config.toml
dataset = "photos of arthropod specimens (BIOSCAN-5M)"
image_size = 32
cond_dim = 128
norm = "layernorm"
scale_shift_norm = false
lr = 0.0025
eps = 1e-06
lr_schedule = "cosine_restarts"
Rows from block 12, named by matrix and row number. Rows with one number belong to one attention dimension. Each number is 500 + 40 x the weight over the matrix's rms, rounded and kept within 0 to 999. All counts start at 0. Numbers have three digits each.
# q: attention query, key and value (stacked) (model.decb.0.2.attn.qkv.weight, 384x128, the q third), inputs 0-127
# k: attention query, key and value (stacked) (model.decb.0.2.attn.qkv.weight, 384x128, the k third), inputs 0-127
q.33:500566500518500486501494500503500500492502500500500500500500553500501516500501500682503545488502500500498501500500498500500501500499500590500500500500500500484568500501500501500502500500499520500499500500500498500510623481500500501378500515500500500500500492503468500499396500500415499505486500500500500475517460500500499502504490501493505500500500485486483500500499502499603506500723
q.34:497522463518496414584498500503538500586361506500759519497461557500500499500547500507500486502500500522531504507468493500458499500500499508500500206507501500483542500495500504502498662501500500500510556500500538500493500491526378502500500360500502500462498495422484500500498500501500445500499473506500549538500498500500500497549500490500484500498601501382499500499500673503564457500786
q.38:461499499500513512500441500499499500515559388500499500500500528500542500503560500510497501497500500506502500500477498500442503500500500311500500498495499500482614500477500501500499499500500510500495458500500544500498500499577501500500500500500500500493500503501348486500512483496497501500499492500500500492498500500500496500497497505570505500500504494592496500500499508686500501500499
q.39:500505485500498500501500500506498500500500550500500500497500500500393498500500500494500500597500500500502498500500497500504495500467516494500500500504498500500470500496500500488498500491500495500507501500500500501586460503500499498500500500500500500538500502500501507500500542500501500500500500504500497501490501500500505500453498500500500519483489500545501506489597499500500532500500
q.40:500888520502500243499497500499500500449500500500499490499497500500511505500491500500501499499500500500501656521501499500509500500685502501500500478500498500498505500496500520487500455500500495500500500500500220500500497532492506499500500475500501500500500501438516482218500423514480496500510490501500535462499504500500499500510501861502526508504597495563002501506546502500489322500504
q.44:500500500499482500502498500501500501500500499500527500434498500500500474500499500500399498500500500500597498500500561500549501500500615502500500500495500500539460500480500504499457500500500498500502500500500502499500500544500500499499500501500500500497500502500502499500500499452500500536543505500500498519499507501500500500499500500502500501095469500535504639499562500501500500500500
q.45:500501500501502500481500500501499499451519501500500499499500499500499499500500500530530517501500500500500500500499496500464812500499500410500500500500500500452521500504500478502500500498501502500332309500500499500497500482500500500500500499500500500502500498500498500500502501500352500464499498500500502476496494499500496500521500500498501500684515502500473499501488500500500500500496
q.46:507479499493588489539499500500500503499314358500501677500501542500500502495501500495486497448500500500405535500500360500507475500522500537500500489499502500500499500497500755521502495501459465500493525500500504501467360496642497663500500413500504500498501499482499500500574494570590500504455471509500500501516500501500504509455518495503500499504493508501527500500500491479510530500500
q.49:532484499500502500534478500496500500500332500500500500500499506500579500498500500512488503435504500500506501494492499500500503500505500501500500500472516500500531500498500503587500500497501283500500500500500501500429500586500500503503500500500501500471500498501500454500500447500499500503502500490500502501500499500500500500537512500500503468516500504500499500500478500500500500500534
q.50:383500500446500501493500500505500500576500500500500500500507500500540499502500500432501471507239500500500500503500501500500499500499498500500500499519500500501500500489500500491500500504499522500500500500500513501518500501512500485500500500500487500502501500499505500502500500499506502498488499500500497511500490500500501500481500500500494500486500501508501500500501427500511499500500
q.51:598497500476489544503497500498500500487502496500500499500485447500500520500500500499500500590511500500500497483500542500500503500503502458500500501474507500540500500501500491532486494497501499500419435500500498500495500597413501504500500499500501500500500501500502499501508499468481832493512504501500500499452517500500485500506507502503500430502500767500499500500500500500406500500400
q.53:500408472570478500500638500500500500500501500500683440500490500500496500500499500321498451794500500500501489500501507500494500500500500401500500500500439500627495500642500501499498699543500501500503499500500544502501483500500501491492500384500501500504500515501522500500518520414526500486500507500500498500483500500500495496499500500505493500500500499500528500505523500501405455500407
q.54:639492500499502500523500500495501500499421494500500499500478502500500500500500500499490499480666500500500499496500500500500503500516502500500500501466500500638500500501500501546500499500501500500499500500500501500447499567499501502500500499500505500490500500501501489500504495500508541500503501490500500501499500500500497500516513500502500462510500504500499500500499500500496500500498
q.55:476510501500500500501406500503500500499499500500500506500518499500505500500500500514503501498347500500495513501500500500500500500500489628500500502514509500435500500481500447501573500500500499500500541500500502500499580509502494501517500500500500500504500495496494500500473500500502500500448499503500503557515493500500506500489500478490502499499500501500501500494488352500740500500506
q.60:556497500499509497497470500490500500498501465500500499500496500500526500500501500517491500488529500500500501498500493500500506500502500499500500501464562500488523500499500500535500497492502493500500499500500501499479500498500502508500500500500529500488501497502500492500501494500500501500500500486500500500500499500500498498514510504500506461503500504500498500500500501490500504500542
q.61:436502500503999500492544500500500500502501501500501503501501504500499494500597500483570497563448500500503497530504418500477500500496497325500500341576509500500499500499500500499502505516507528500499500500500501506491485400552500481500500288500643500539487501492514502500622500513582458486440462493500447500500494500500485500496501501499457500500500500520497500501492500501500504500498
q.64:506501498508471500518494500500500500508500500500498499500482501500514501500527500500457492501501500518500500500498500500500503500501500499500500492484497500504500500500500499501498498500495502500500465500500499500511503514501497500501500500500500500491542500500497496498502489500496605501508491501500500501499499500500465500421543500520514484500503500500474499500498500750495500500496
q.65:502500500500503500545500500501500500500475500500502501500500501500500501501500500473500500495352500518490500500499500500500391500507489500500500503501501500499500500500500508500500500523500500500499651500500502499350500500500500505498500469500492500479501500500486499535487502501825481501466472449500501617559491500500500502500461500530500497500499500500500500500500484500500496500510
q.66:471500466500500121646499500500499500832500494500500501500383502500494484500503500471499484709500500526498502575499152500498515500547215501500500429534690500506504500500500500499494500506500493500506499500500565473504500499493568256548500500500515500499500500506690500499500497499517502512451539500500498500500511500500499500491460500501197505497501491509528501486500511500489494500491
q.67:500500500500499501498500500500500500500500500500499500500500500500500500500500500501497500502500500500500498500500500500500614500500500500500500499500500500500499500498500500500500500500500501500267478500500500500500498497500500501501500499500501500612500465500500497501501500500495598500501500500500500498499500500500352500501500499498500500507508501499496500644500500500500501500500
q.68:503492497501498500500500500501500500500492505500500510500500462500499499500500500500502509500500500500503499500500501500500500500482500500500500500500519500500444500500500500500503496499500500500500497500500500500499500499500500500500500499500499500506497500502500499508500500500500462500499501500500524500501492500500493500500500500500500500497500500574500498500500500500503500500502
q.69:485500502500500505367499500500498500501500500500500510500499505500500513500543500500505500499499500500500518948500499500498491500508500498500500500500482500500528500501500523496500494500500474500499501500500500501502517500501500497500500503500500500487501500501496500500499500500492500624499380504500557487541500500500501505494499499500500500500502402418501499500500500500500498500500
q.70:500529500500503498498500500500500500396500502500917501498500502500499500500500500574497505500500500482500378501341497500481597500503606500500500500500500500501501500500500499498498557445500502500369502500500504479501500500500500500496500502500500500499501515499500500500501507499496500498500500517500500585494500500500494500507500509500501499499557502484499500500490499498515483500500
q.71:500501487499501124498499500490502500500500502500687510499284510500494495500499500506500501500500500498500496501497494500429501500638504501500500410501500500501517500500500499500499500500500500500471500500500602471500787500448382491499500502500500500497500502501499502501500500500436500499490500510500500543492508500500498499500500500500428500499500501475507501500499499494504500500509
q.72:498500554000501501497501500500500500477500501500500488499500502500490499500507500509501472456500500502498501498391500500458500500507494505500500500500500500500500500500500498500500499501500521500500462500500472500495468500499500529498500500500473500491500508443486499500501506500499500500501500494500500491502503500500503534512500521501270501500501494621566501498501435500500500500499
q.73:503500460500500500500505500500500500499500500500511500507500562500500503500473500258502500500488500500491500627500501500500500500622540426500500500518500500500521500501500500499392481499501477500500501500500501513500500523502509499500500517500519500500499506522500507500498496531564233532496501511500500542501494500500500499421491500503494500500500552497515499499499496500502496500476
q.74:501501499485499500590499500530627500499495500500500494500640500500499463500505500677487500530502500498494499500502502500499505500500503501500500499500496500501497500250500503499496501388501501500498504500500500456497501073653348513500500464500500500537492437500575500500731490500502500500503600480500500497500503500500500501504499500500492500498500495526476525500497703501690667500499
q.75:499498499500498501489555500500500500507500500500500507500500456500470488500499500474500500501499500505499518501500498500500500500500498493500500524503499500500501500504500499500668499501500499500498489500500531537500500500500527500500500501500497500506500500369500501135500516500499241498519501500500498499501497500500500500500504577500500501500500501508582499499521500500501542500500
q.76:508506500500497500468470500575500500500500502500500395498544500500500484500500500732499523500501500500757499529500507500516509500496521500500500500499501500457354500502500500504500377500508500500503501500500500500498795502500150498492500527500500500505500471500497505500500499499342500500506515500500500485497500500500499499505500501499500498474501497499499501500500500500517501500500
q.77:478504515497498506503376500502500500556500501500500500500500620500500500500595500416512374470500500500520502655499499500500498500510500500500500500502503500500501500100500508484500500507500499500504500500500500501519502564500483499506500500500501500512500506488500558500499495524501503590353452513500470502500474500500495454445500506500498517497500500515495500498497469499554511500500
q.78:487512509500501497516505500504500500337500501500502493495499509500500500500653500500489030428500500500498492502464500500497545500502576499500500500502499500501510500500500500495498999472500501500500501500500501499502502501500500493499500504500500500500502509499515500499500507494500503490487499504500493513500497500500492500499248505499499501499500501480539502500283499497550500500498
q.80:501665500500474501520500500466488500491510500500500500500500616500193500500495500561501502651500500500501423500500483500499501500286501500500500494466000500500796500500500999500499519501502502500337634500500454456499502506421487564500500476500499500612498501501500500501431500598493497500500495500500489497499500500500500108553497500500502500500498291492498499503501502501752500500500
q.81:500500500501500500495501500500492500499500500500483500500505450500475500500500500500501501502500500503388500500499501500500499500502431501500500500501500500500497500581500500500810499521503501500500499500500500500476499500500500503500500500500500500503500495500499494500508500502500500500499499500500500457500465500500416503500499500498499500774520498500495454598500499500500501500397
q.82:502502532499999500502566500620505500609500498500507544502500529500657462500500500619500520501500500499493499519508503500500500500500500501500500407500501500500498500501500729497456502500471437500469507500500386500504505493500402472482500501500505500501496415499502572370572496500502500504482498501500491502511491500500499498500502441500499494499500501500500503512452500500502608500498
q.83:503517500500496501500500500499500500500500500500498498500501501500508502500558500502500501500500500503500500500499503500498500500583584500500500500500497500500641500507500500500000500495500480500492500500500273500498500499500501501500500502500629500500500500626480500499486500503500500506500501498500500501501478500500499500500494312517499499781502503499509500534362500500478475500500
q.84:500501500500500500493500500500500500500497500500497500500500480500501500500500500500500500501500500509500500500500500500500499500501500502500500500500500500500499500505500500500640500500500500500500499500500499500493498500498500502500500498500501500501500500500500498500500501496496500500500500494500499498628499500500427507501499500500500500687500500500491500552500500500477500500500
q.85:499501503501500448500502500485500500500500499500499500500435500500512502500501500500447479500501500500500500501500500500500500500500500500500500500500500500793501500498500500499500500500134500500497500500500499500500499491469500500499500500500500500496655502499500500479488502464475659500500500495500499500500500500500344502500500500501501500509500503499500516528499500500493499500523
q.86:503501500494758491496500500664502500500502500500502514500440500500674500500488500665501772500498500499500487396500683500500500500501501501500500500499509500500478500500500494500497503500458504500496506500500500500503500488505500469500500502500500500492500491500466499506505500503500498501492498502500501501502491500500498508500500499500656497499498513503499500504489500500499511500497
q.87:505501497500501500522500500500501500520500500500500500500500522500496500500500500499500535498265500501500497503498512500494500500500500500500500500500500500501500500500500500500504499499537500500501625500500568500499501511516500469499500502500494500489500542509496500500495500551503206499500500500500501500501426500500495500499498518502500499500507500502500497500502489500510433500502
q.90:500500502509501496501508500442499500501503499500527502500427499500502535500500500500500499500500500500500500500504507500498499500500500499500500500500501500743500500498500499499500501500499509500499500500500500500500496486500501500496500501500500500501500505499500501499500501436493500451500497498500503501500491500500497530500500500502500508500496532500511500505499500500499499500518
q.91:499497481542360405483523500499497500502500499500500508501499498500488481500499500426496502505604500500499538572500498500517499500500498464500500517504498500500503500502500500500501500501500498500498500500500501503500500500491502565501500500500501500539500498500504501029499501500498501526501501500500495500500500500500501463500504498500687503500500502502505502500525500500475587500499
q.92:503500500500487493498501500498500500498525499500516488500502500500500499500115500516506500500499500499498498498502641500518502500502507502500500499500499500500498500500500497505478498498502509500500506500500500497499504572509511500500500566500497500500500495501500500500573455431501498470688548498500501571431500500500498498437482530500518498490556517500500500499507524497500508500462
q.93:499500581499500501499501500425500500497684501500500500500498500500500500500488500490502499500498500499582487501562500500501500500500500500500500500500500500500512500489500500499500494499500500500508501500500499528505500704411501477500500613500499500538493517692502530499512498500500499483507514519500500593224500500500500358491245505499499505476500500500505499500500500500499500500472
q.94:498225501500548500467576500500500500495670499500500505501499502500501501500705500400506485517499500496498623501500464500500500500499496000500500500500500500500517500582500499498499497500499500500501487500500500514501499499500505500500500317500501500511550524501501499500500614512519500500499500512500499483438536500500500501474504500500500504501501487500505499500615486499495445500394
q.95:509501497508475500526494500500500500509500500500499499500477501500522501500506500500479500500453500526500500500497500500500501500501500499500500495497500500504500500501500497501499498500500502500500487500500504500507505544502499500501500500500500500491504505500444494500502490500498500500505491501500500500499498500500458500494509509559511480500502500503484499500499496934498500500496
q.96:506498499508500493512478500511500500499500498500638501500500500500500501500522500500502554497500500500578502500500500500500336500498535500500500453498505500500404500586500608502500717500500500500509500500500504504500500500500498500500500502500501500500438501499499500500500195494500500500507499484500500500500500500500500502499500500500353494500551501501511539413500499556500462500503
q.97:500501496500649497496500500501500500538431500500503500500496501500503500500506500486289500527500500490500520494497500500506500500510500493500500503497515500500503500500500459550402500517500499500531520500500500461502440402621500494500500498500501500573502500500471500502501438505797500493500500502500500510486572500500503500500505502500500496500500500475496502497500508499500498500492
q.98:501570497500500500501500500535488500517760440500501501501504481500500501500500500500511500454514500500497500480500500500499496500502493499500500500541500500501502500503500500486500500501492485500502498500500492500620501616500499499500500504500500500509520515596405501500499486499503502500500453631500477447501513500500500500330446506497500500483499502498513508501500516496499500500523
q.99:499497543500150519500500500500500500500501537500462499314502431500420500500477500502499480493500500598501395529523494500500501500490502502500500500517500500500498500499500500475507499501500474500495498500500443503499499543466507500500500495500499500500500501520509501500499680505253490500501500503500500499499418500500429500502493492500500500501489500501565500532483502500517501500500
q.101:501500668500502500496500500500319500500500500500500496500508405500507346500585500499493588532500500500500429500500499500748500500384500500500500311500572500499460500500500535504500464498514500500529501500500500499818498495502498499499500362500500500557499488502500500502597500502501488491500500512500325500452500500500500500500500500485548498501499470500496999497500500499573603500500
q.105:500500492577496500500500500512493500501581500500780501501436500500497496500499500645544500484417500500499487498503504500500499500506505500500500498540654500434499500518500500428500509503500363500195440500500263581500953837499500542499500501500510500700500516500500501499407638476500475533478487526500499488496441500500453609407492482495489518499546487579500503574500504501500415500501
q.107:503496500500502618498506500503500500500499500500438500500495500500546374500508500496431500504571500500517500500494494500580500500498493499500500503400500500500502500500500501500350471499501489500511402500500500466529481500498526428499500500500469500503500463644495500509500500509502541501500500500500497500501503500500496500525500501500593500502502500499469577500500500500500500500500
k.33:500709500513503501523500500499498500492500500500499506500508501500529526500500500659504553499500500500506500502521500500497500500497500552500500496501498500500474500494500500499500487530500500500500500500500496505500636465484484500498500501500502500500474472501472500500486496500486496500478490502500501500513500500500500510517503484499500496500500501499495498500454498500511499500723
k.34:500500395503500325622500500484515500499393497500727499500499500500519500500558500504500480494501500500630502500490490500500500500512498516500500350499500500500505500500500499499499582500501500500499500500500500500500546486500218500501500340500500500500500507500482498500500500551501426500500501499500527500487500500500500524501500500500499500500526492500451495500497505499550492500522
k.38:501499486501500495500491500500504500504544497500501499500522499500501500500501500500500432589502500500531500496498501500500500500501500415500500502491521500499538500500500500504500508502562500500499500500500500501500501501500499499500500481500506500500500520500500488500500513508489500500504498496500503500480500500500500500500498501502500493500492503500465500500499503980497530500501
k.39:500498501501500500512509500500498500502502481500499509555500500500500502500523500500501500500500500500404500500506500500487498500479500498500500500500504500499496500500500500500500500496412498500500500500500500501514473500522502500500500497500500500498501530500464500504500501499500500500499478513500500499500502500500502501461500500500502531500477499500515500499501500500499497500498
k.40:500829635498499341501497500504500500459540501500500499500500503500506500499493500549499500490526500492500743495500498500500500500636498500500500493500501500487534500500500500500478501500500500500500500500500298500527496502500514505503500500500505500500500505330498490334500498516499499502499494499500500500500500500500500500500506768501507508500501474500097501500499496500500323500500
k.44:500493468500497495505512500499582500501502499500537515529500501500499506500500500501500475501499500500496500500509498500500499500499549500500500484500501500499491500499500499488500502486305500500499500500500501500521569500515502496502500499500495500498539501500500500505502502498509499510496488500500515504499500500500500500477512503496498551198492500500505500500503537501500499500499
k.45:500501500500500500410466500500500500442519541500484495500541497500496500500488500500669507502500500500504500501500507500477500500497505355500500501500499500500507500493500278497500493508584500500406422500500500500499500450353498493497500503500501500500500466500513500500498502539313509498500515505500500495501500500500500500520492500500498483740500503500466429500499499507477500500491
k.46:500500499497498501505502500607501500500000581500497498474500500500500243500500500482494493433500500500500500500457495500810500500516496502500500504500500500501446500365500581501500500502501500500500500500500499500493280500500499500500500503500497500501493500500500493500650427543526500502505505497500500498500499500500499499500500499500501503500502499500509503501500500501523507500500
k.49:500489499499498498501489500492507500498472684500502490500500500500500500499500500498500482460501500491810500497460498500500500500521500501500500499499500500500505500500500500500500500500501500500500500500500500498485501501499500500500500500500498500500500500500502499500500500503500500499504509499500503500362500500500500500614501500500496500500502500500500382500499500500500501500501
k.50:500499500500510498499497500497500500519502389500497508500500500500519500500502500497500498518309500500500500505500507500501500500500500503500500501500513500499500500496500501504500499499500500500500500500500501500501499499503511500500500491500512500500502550500500498500501499499500500500487493500500500504498500500500500500363498501500506457500499500501496544500500501500504500500500
k.51:502499501500432509497501500501500500499540661500501474499500437500500500499492500500500496500498500501500489496501503500500500500499500498500500500500500500500500500501500331499502498506500500500460499500500500502498501559353500494500500500500493500503540498500502501500500500493500867498544537500500496500415500500500500500527501518500496500500501509500506499500499497502454503500380
k.53:500495411502500500498500500500549500501520499500687499500486502500469495500509500413495495619500500500475500500488500500502500500500501355500500499514498500572505500775500500500499514496501500500495500500500576498502494437533501500503500500500500500500564532501505579501523503499537502493499502503500499500473500500500500502306499495518499470500500500500516551500502525500463502500446
k.54:500499499500496500500501500500504500498498780500503492500500500500500500499497500500500496496540500494500500492471495500500500500520500501500500497480496500547502500501500500499500501504501500500499500500500500500493501502498500499500500502500495500500567494500503500500500500502500500499507538499500500500329500500500500500507502499500495505500502500500504491500500500500499502500500
k.55:489499500387513491522484500499505500531479494500500504502504500500646507500504500500503500500486500500510507508500500500500500500501438585500500500500645500494501500492500501500500473500516500500505505500500501499500548490454500501531500493500501500500300501500501495502500499500500496500455497498500505505500500500500500515500518500499470463500507547500487500500500500491584499500636
k.60:500500499496497500500501500501502500496493625500502492500500500500500500500498500501500500469499500500500500500499499500500500500508500501500500500500494500500502500500500500498500501503502500500500500500500500500495501501498499500500500500500498500500498482501502500500500500503500500500505504499500500500502500500500500500531502499499494500500501501500500426500500500500498500500501
k.61:388499499500872488499500500501472500499461501500497500500510499500500500500599500441500476500472500500492501500489468500510500500501500419500500503511502500496531500500500499502504597503510500500499500500500500500496483440523500500501500258500586500500500503500504500500547500546498500501500496500500496486502500500500500502372500498501501589574482534500496500500506501532499500500500
k.64:506499504500481500502498500499501500501493500500491500480502497500496500498500500502478500505500500490662488500502500500527500500492504500500500500495508500500500500500500500511500500504454500500500500500500500500500497541500500500500500487500500500500501498487500499497500500508500544501524498525500499500488510500500500500513516500500502500500480500498500502500514501876500501500500
k.65:505482491499506500502498500418460500500261500500490500500500501500500500500476500244500504515500500501492500507501500500501500500505535500500500500526472500500500500500500514504501504501517496500500523500500771497263500500500500501502500507500504500500499623499536477500500500501512283500498500443500496503501500500500500500499500500507490479500497500500505500500625500494501500500503
k.66:488500518498502499499498500502503500498512500500500504500498500500500498500652500499500147499500500498500496523500500500499500500500526500500500452501497500501502500412500500502498976336499489500500503500500501500504500500513500528501500494500500500499501503500500499500496500496542500514500499501500500502438517500500502491499300508500394500500597420499647501499498595499739487500500
k.67:500500582497500500487500500505501500506500500500500498497500498500501426500500500501452497500499500500520468501493502500500589500500500500500500501441514500500501500500500336500500500502483504500324286500500500474538500500494500500499500498500500500507500486500501500500589501502370527499500502501500468500359500500500500500504501498501521463500500518500499541501496496548498514500410
k.68:561498501500500501500500500500487500498500500500500505527501500500500500500500500500505506497500500500500479603500500500499499500470502500500500500489500500508500500500500507499500496491503500500500500500500498500507499499500500503500500500500500500500495503501500500501503500501496484501500499499500500500505500500500500501500500500500505500500500500517501498499495500500500500500500
k.69:406500479501511500588500500500500500497500500500500529499499498500601500500502500500500508500500500500500500251493498500500502500498500500500500497500498500500505500500500462487501512500498500500500500500500499500438495434500501498500500464500484500480504501499504500499492501500500500379501504500500500500500500500500499504501505499500499515501501500513500500500502498500511495500589
k.70:500501407500502254486518500543538500499500500500670512500340501500500501500453500504502493500499500500498500533505503500500499500518502500500500502503503500506500500545500500500500500499498500500458500500500511458535626500415500492500500500500500500499541503497500506499502500502447500500500497504500492501501502500500501501500497500500500505500497500498500508499502500500498500500500
k.71:499500492500501498500499500610501500443499501500999524500493501500500501500484500504500499500500500496500498500498500500501500500500503500500500499536500500500501500500500500509500754500499500500451501500500548449500619501462479501500500500500497500499500500497499500500499499500500500503500483500500500527499502500500500577500482503501498502500502501500500500500500503502500503500502
k.72:499500500999500501500504500503499500511498500500501499500502505500500500500500500431498500510500500482500501500532501500504500500500498500500500485500500500499500500500500497499501500500503500500499500500500552502495505501503505473500500499500510500501500499611536514500531409507500509503499502493500491499499499500500500424505502498500758501500502525500469501500500506495469522500496
k.73:500468499500546499500500500499490500500501500500519508507491500500500500500429500500505501499354500500321500500500500500499500500493503500500500498510501500500500500500500502500654502500500500500500502500500659500500490500500536500500500496500500500499489613499520494499501500512577477481493499501500494516502500500500501500474499603501500500500500483538500501498508504501616499500500
k.74:501501458499504402500501500500615500501449491500500499505567498500500499500500500621500500712626500430516504697497503500499500500500500522500500427491500500500500500374500499488499438486500500500500499500500497501500500299535495501498500500500472500499500473442545509500840500502500500500501553499500500388500500500500500508503503505497499498499496497504495500500501672489501689500498
k.75:501500499500500500500500500500500500498500501500500503500500500500502501500500500505500502500356500495500392500504501500500500500500500500500500468500500500501482500501500500498446482500502500500502501500500500500501499500500503500500500485500504500500500500731500500858501490510501496507495492499500500499500500500500500513500499500500489500500605500500499500500495499500500447500500
k.76:501503500500496499513500500502505500500499500500499521500502499500721503500499500999501499530500500500507497501506500500502499500349496505500500500500547500421484500499500498502500495500500500500500500500500500501507818501499386572502500501500500500500499465494464525488500489504442500514500486516500501498530501500500501501508554499500587456500498522499500500498482498500500519500501
k.77:477536507500508500666496500499503500590503493500500500510500765500540499500509500434500500496500500500500492500500394500500497500500421499500500243500530500500500500224500499493499515500492497500500500500500500504500500504500500500501500482500498500499522501494501501493500500512506500499453504504500468501498501500500500475490502513502500518499498498505488500500500500500502499500500
k.78:433485499500501109510590500511535500723496501500500500491146508500500500500500500489498500503502500500516501525501356500504500500511324501500500357499500500501500500500500501497478500500500500500500500500500522487501500539413500317500500461500503500500501492503541498498500500504501500500500501499500498477437502500500500510506498496502247501499498499500504502500503500499499499500500
k.80:489415406459500496507505500532523500504500499500506502500501365500630500500500500486501489493500500500503636495450497500500500500621498500500500571540981500497373500498500076499500491499499518500634500500500535500501500499503541500578500520500500500483498500499528486567559500463510500504498500495500523500501500500500500745500500500500499499500461557503499499500499500500367416500500
k.81:543500524499500501499498500501420500502491500500499396476500500500500498500501500500456512491494500500500500500484500500500519500501500500500500501480499500502500500501500500499500500501507509500500499500500358500498489461500507500499500500500512500508482498585500501501500499500500465496518501500500500497500496500500497500500500460507508500999549500500501500502497492500494500500334
k.82:500460500500999500497513500500521500503500502500500500498500536500727500377499500513500499496502500500592500488649500500506501500502500500500500451489507500501373500507500501461499500503498500500500500500500499484499500499500352500362500500500502500499500502495514500499548497499501499509498498496500473474468499500500500538546503496420488500500473523499493507500503508500498571500500
k.83:500478500500529500500500500500466500502482520500500458380499324500484495500500500499493500496500500502515502459497499500502556500420372532500500499487501500500459500501500500500999500530490512500499477500500616501499484499478554501500500497500497500500500500493511495483498497500500507456537506503500497346471500500500500500517508570500501508500498493498468502500503500501501499500483
k.84:518500526500500501500496500500402500501485569500500497372500500500500500500503500500482528475500500500500496500482500500500577500501500500500500500471498500502500500501500500499500500503500513500500499500500403501478493498500508500498500500500502500510465499501500501500500499499500500496539501499500500476500489500500489499685502489505504501604510500500500500506427495500495500500500
k.85:500500497500500500500501500500502500500500530500500497181499505500498500500501500500500498489500500501596500500497500500499548500508500500500500500500499500816506500500500500501498501501177500500497500500500500472500501501496500491494500498500500500500647500500499500500495503500500528497506505500500501500470500499500499501591490499502498506500500501500500500501497501501499500500500
k.86:566511496499696500427500500408499500494500508500501500498500500500498507500499500500500633496500500500500494500571540500500503500501614500500500501475504500500500500522500544490500498514501507500500500500500494500500514499487379499458500540500501500500500501493493500498499501500393499502499491493500500497501499500500500500516501501496500487500465501471490500500501499500497608500529
k.87:504495499500501500513500500499475500500500500500500536500490500500500501500498500500510508500258500500487500555503511500500500500500509500500500500559501500500499500501500506500528500500504500500501501500500500500501499498500504501500500502500501500500336500443516493500501500500500151500498490500500500510503500500500501502498503500500500498501499500499500500497500499500499500500501
k.90:497500492501500500500502500500500500499507500500500503500498502500500500500500500501500498501500500500500500500500500500489500500507500499500500500500489500819504500500500499501500515503498500500497500500500500500500500500500500498497500500500500500500500500500499500500498500494491500498500501500500500500481500500500500534505500498501492507500500501500501477500497502504500500500500
k.91:500501500368498587499500500501563500497499510500498500493500500500501498500500500510499499500502500500508456434500497500501501500499500500500500489500499500500485500500500500530500445498497500500501501500500500498493500534500500500500500493500500500500505500499453500951500501511504618506500498502500502500496503500500500501500386501500473500498503503500495509500500499500512448500500
k.92:499496572499473499476506500500505500500606498500501497501501456500500501500164500506501491501500500497488500500500519500500499500500602503500500500502499500500501500501500500578500499499500501500500500500500500484502510563493500500500500530500499500504490500500528502500508455462466500498504499500500501615500501500500500500496486501499500459500511500499501499500420507500487500500498
k.93:494500515484499500499504500577500500500765425500501500544500500500522500500499500500511476496496500500471499500508497500474497500499500500500500500553569500500494500500500499589500500496469500500500500500500512500609503720495809500506500518500580500500499499500500501500490504404498500500487500560500501503506500500500504500500500496500501438500497500500500500497494500500456500500389
k.94:500425499499558507493506500497500500505520500500495500500480500500498500500720500495500500500499500512431652500494500500500500500491496029500500505509500500500545500681500500502499500500500498500500500500500505500488476500501500499500500263500491500495713501507498503500494531500507505499491497501500487500503501500500500500177500485619500502500499497500503500500679505506499501500388
k.95:536499501500490500523500500498500500500494500500494501500502497500500500496499500501500500502369500483590493499504501500513500500467513500500500499499509500500499500500500501503500500501500500500500500500500500500500496531500501501500500488500501500500500500500500498500500500510500500502519494517500499500499520500500500500517524500509501500500484500497500500500505500999500501500501
k.96:505500500503500500698497500465435500621502504500500648500500500500500500500500500500501524497430500500499500495506551500511495500500502500500500500501486500502498500500500500500507500744500502500627536500500500500500500500591500543482500434500500500467501500502510500504499435492511484410499477500500500416500500500500504500427491500500500506498488495447718500418500549512471496500500
k.97:500500507546502500486690500452499500498498500500499500500500500500527499500500500500493478461500500500500505495500552500504498500500500502500500474358502500500500500500500572468500498504394498500506499500500500500501499498500501506501500500500500500499516500500500500498500497499509499500543584500500496500501512500500509500500500601500535527484429500494492558499767498499500501500458
k.98:500500501560500500504500500500500500499636072500498551675501496500497501500500500500500501501503500500500500500500500500464501500487503498500500504499500500500499500500500493546500499500499500500500498500500500500511500500500500600500500502500502500500500501499500503500499500500500503492500500524500500480483500500500499500502500501500505498500532502500499500502480500485500492500515
k.99:500500498501500500517500500516501500381499500500500500500497505500500500500500500500501515498501500498501499500500476500500500500500509500500500545500500500500528500500500500501500501500824499500496500500500500500500501506500500498495500500500494500500495500501500479500500500508298501502502492500500501500519498500500500500666525499500491499565506500501502499501494503500500498500662
k.101:502482505494500501500644500511500500499519501500499500499501500500573407500483500500459247494500500504386500500500496500504497500501504501500500500500608500500449500500500497474507498501498139500500496500500500457558499497500500586505500335500501500437500500500500499500500500500500441500500501592500319500568502467500507499503506510489497553505489523497525706500503499500500499500505
k.105:500502500489381500515487500488500500500525423500500772499485501500487505500576500500505523388501500500500499495549405500500513500500503477500500514527571500500695500503500499637582507500499447500500499500500468517500500709438500500496500499500500500501500687500500499500216498500499398499500346500500500474499500500500499500500502475500500500500600493383559500503062503500495500500596
k.107:499500500499500490493772500511500500500499501500500500500500500500502355500500500500408498504500500511291560505486500500502495500500500501500500322500501500500500500500500500500500500500500500500500500500500500500500500498500500500500500503500501500501512500489499500491505504500501499500500500500500501500500500500500500500501504771500500500500502500502500505499704482430501501500504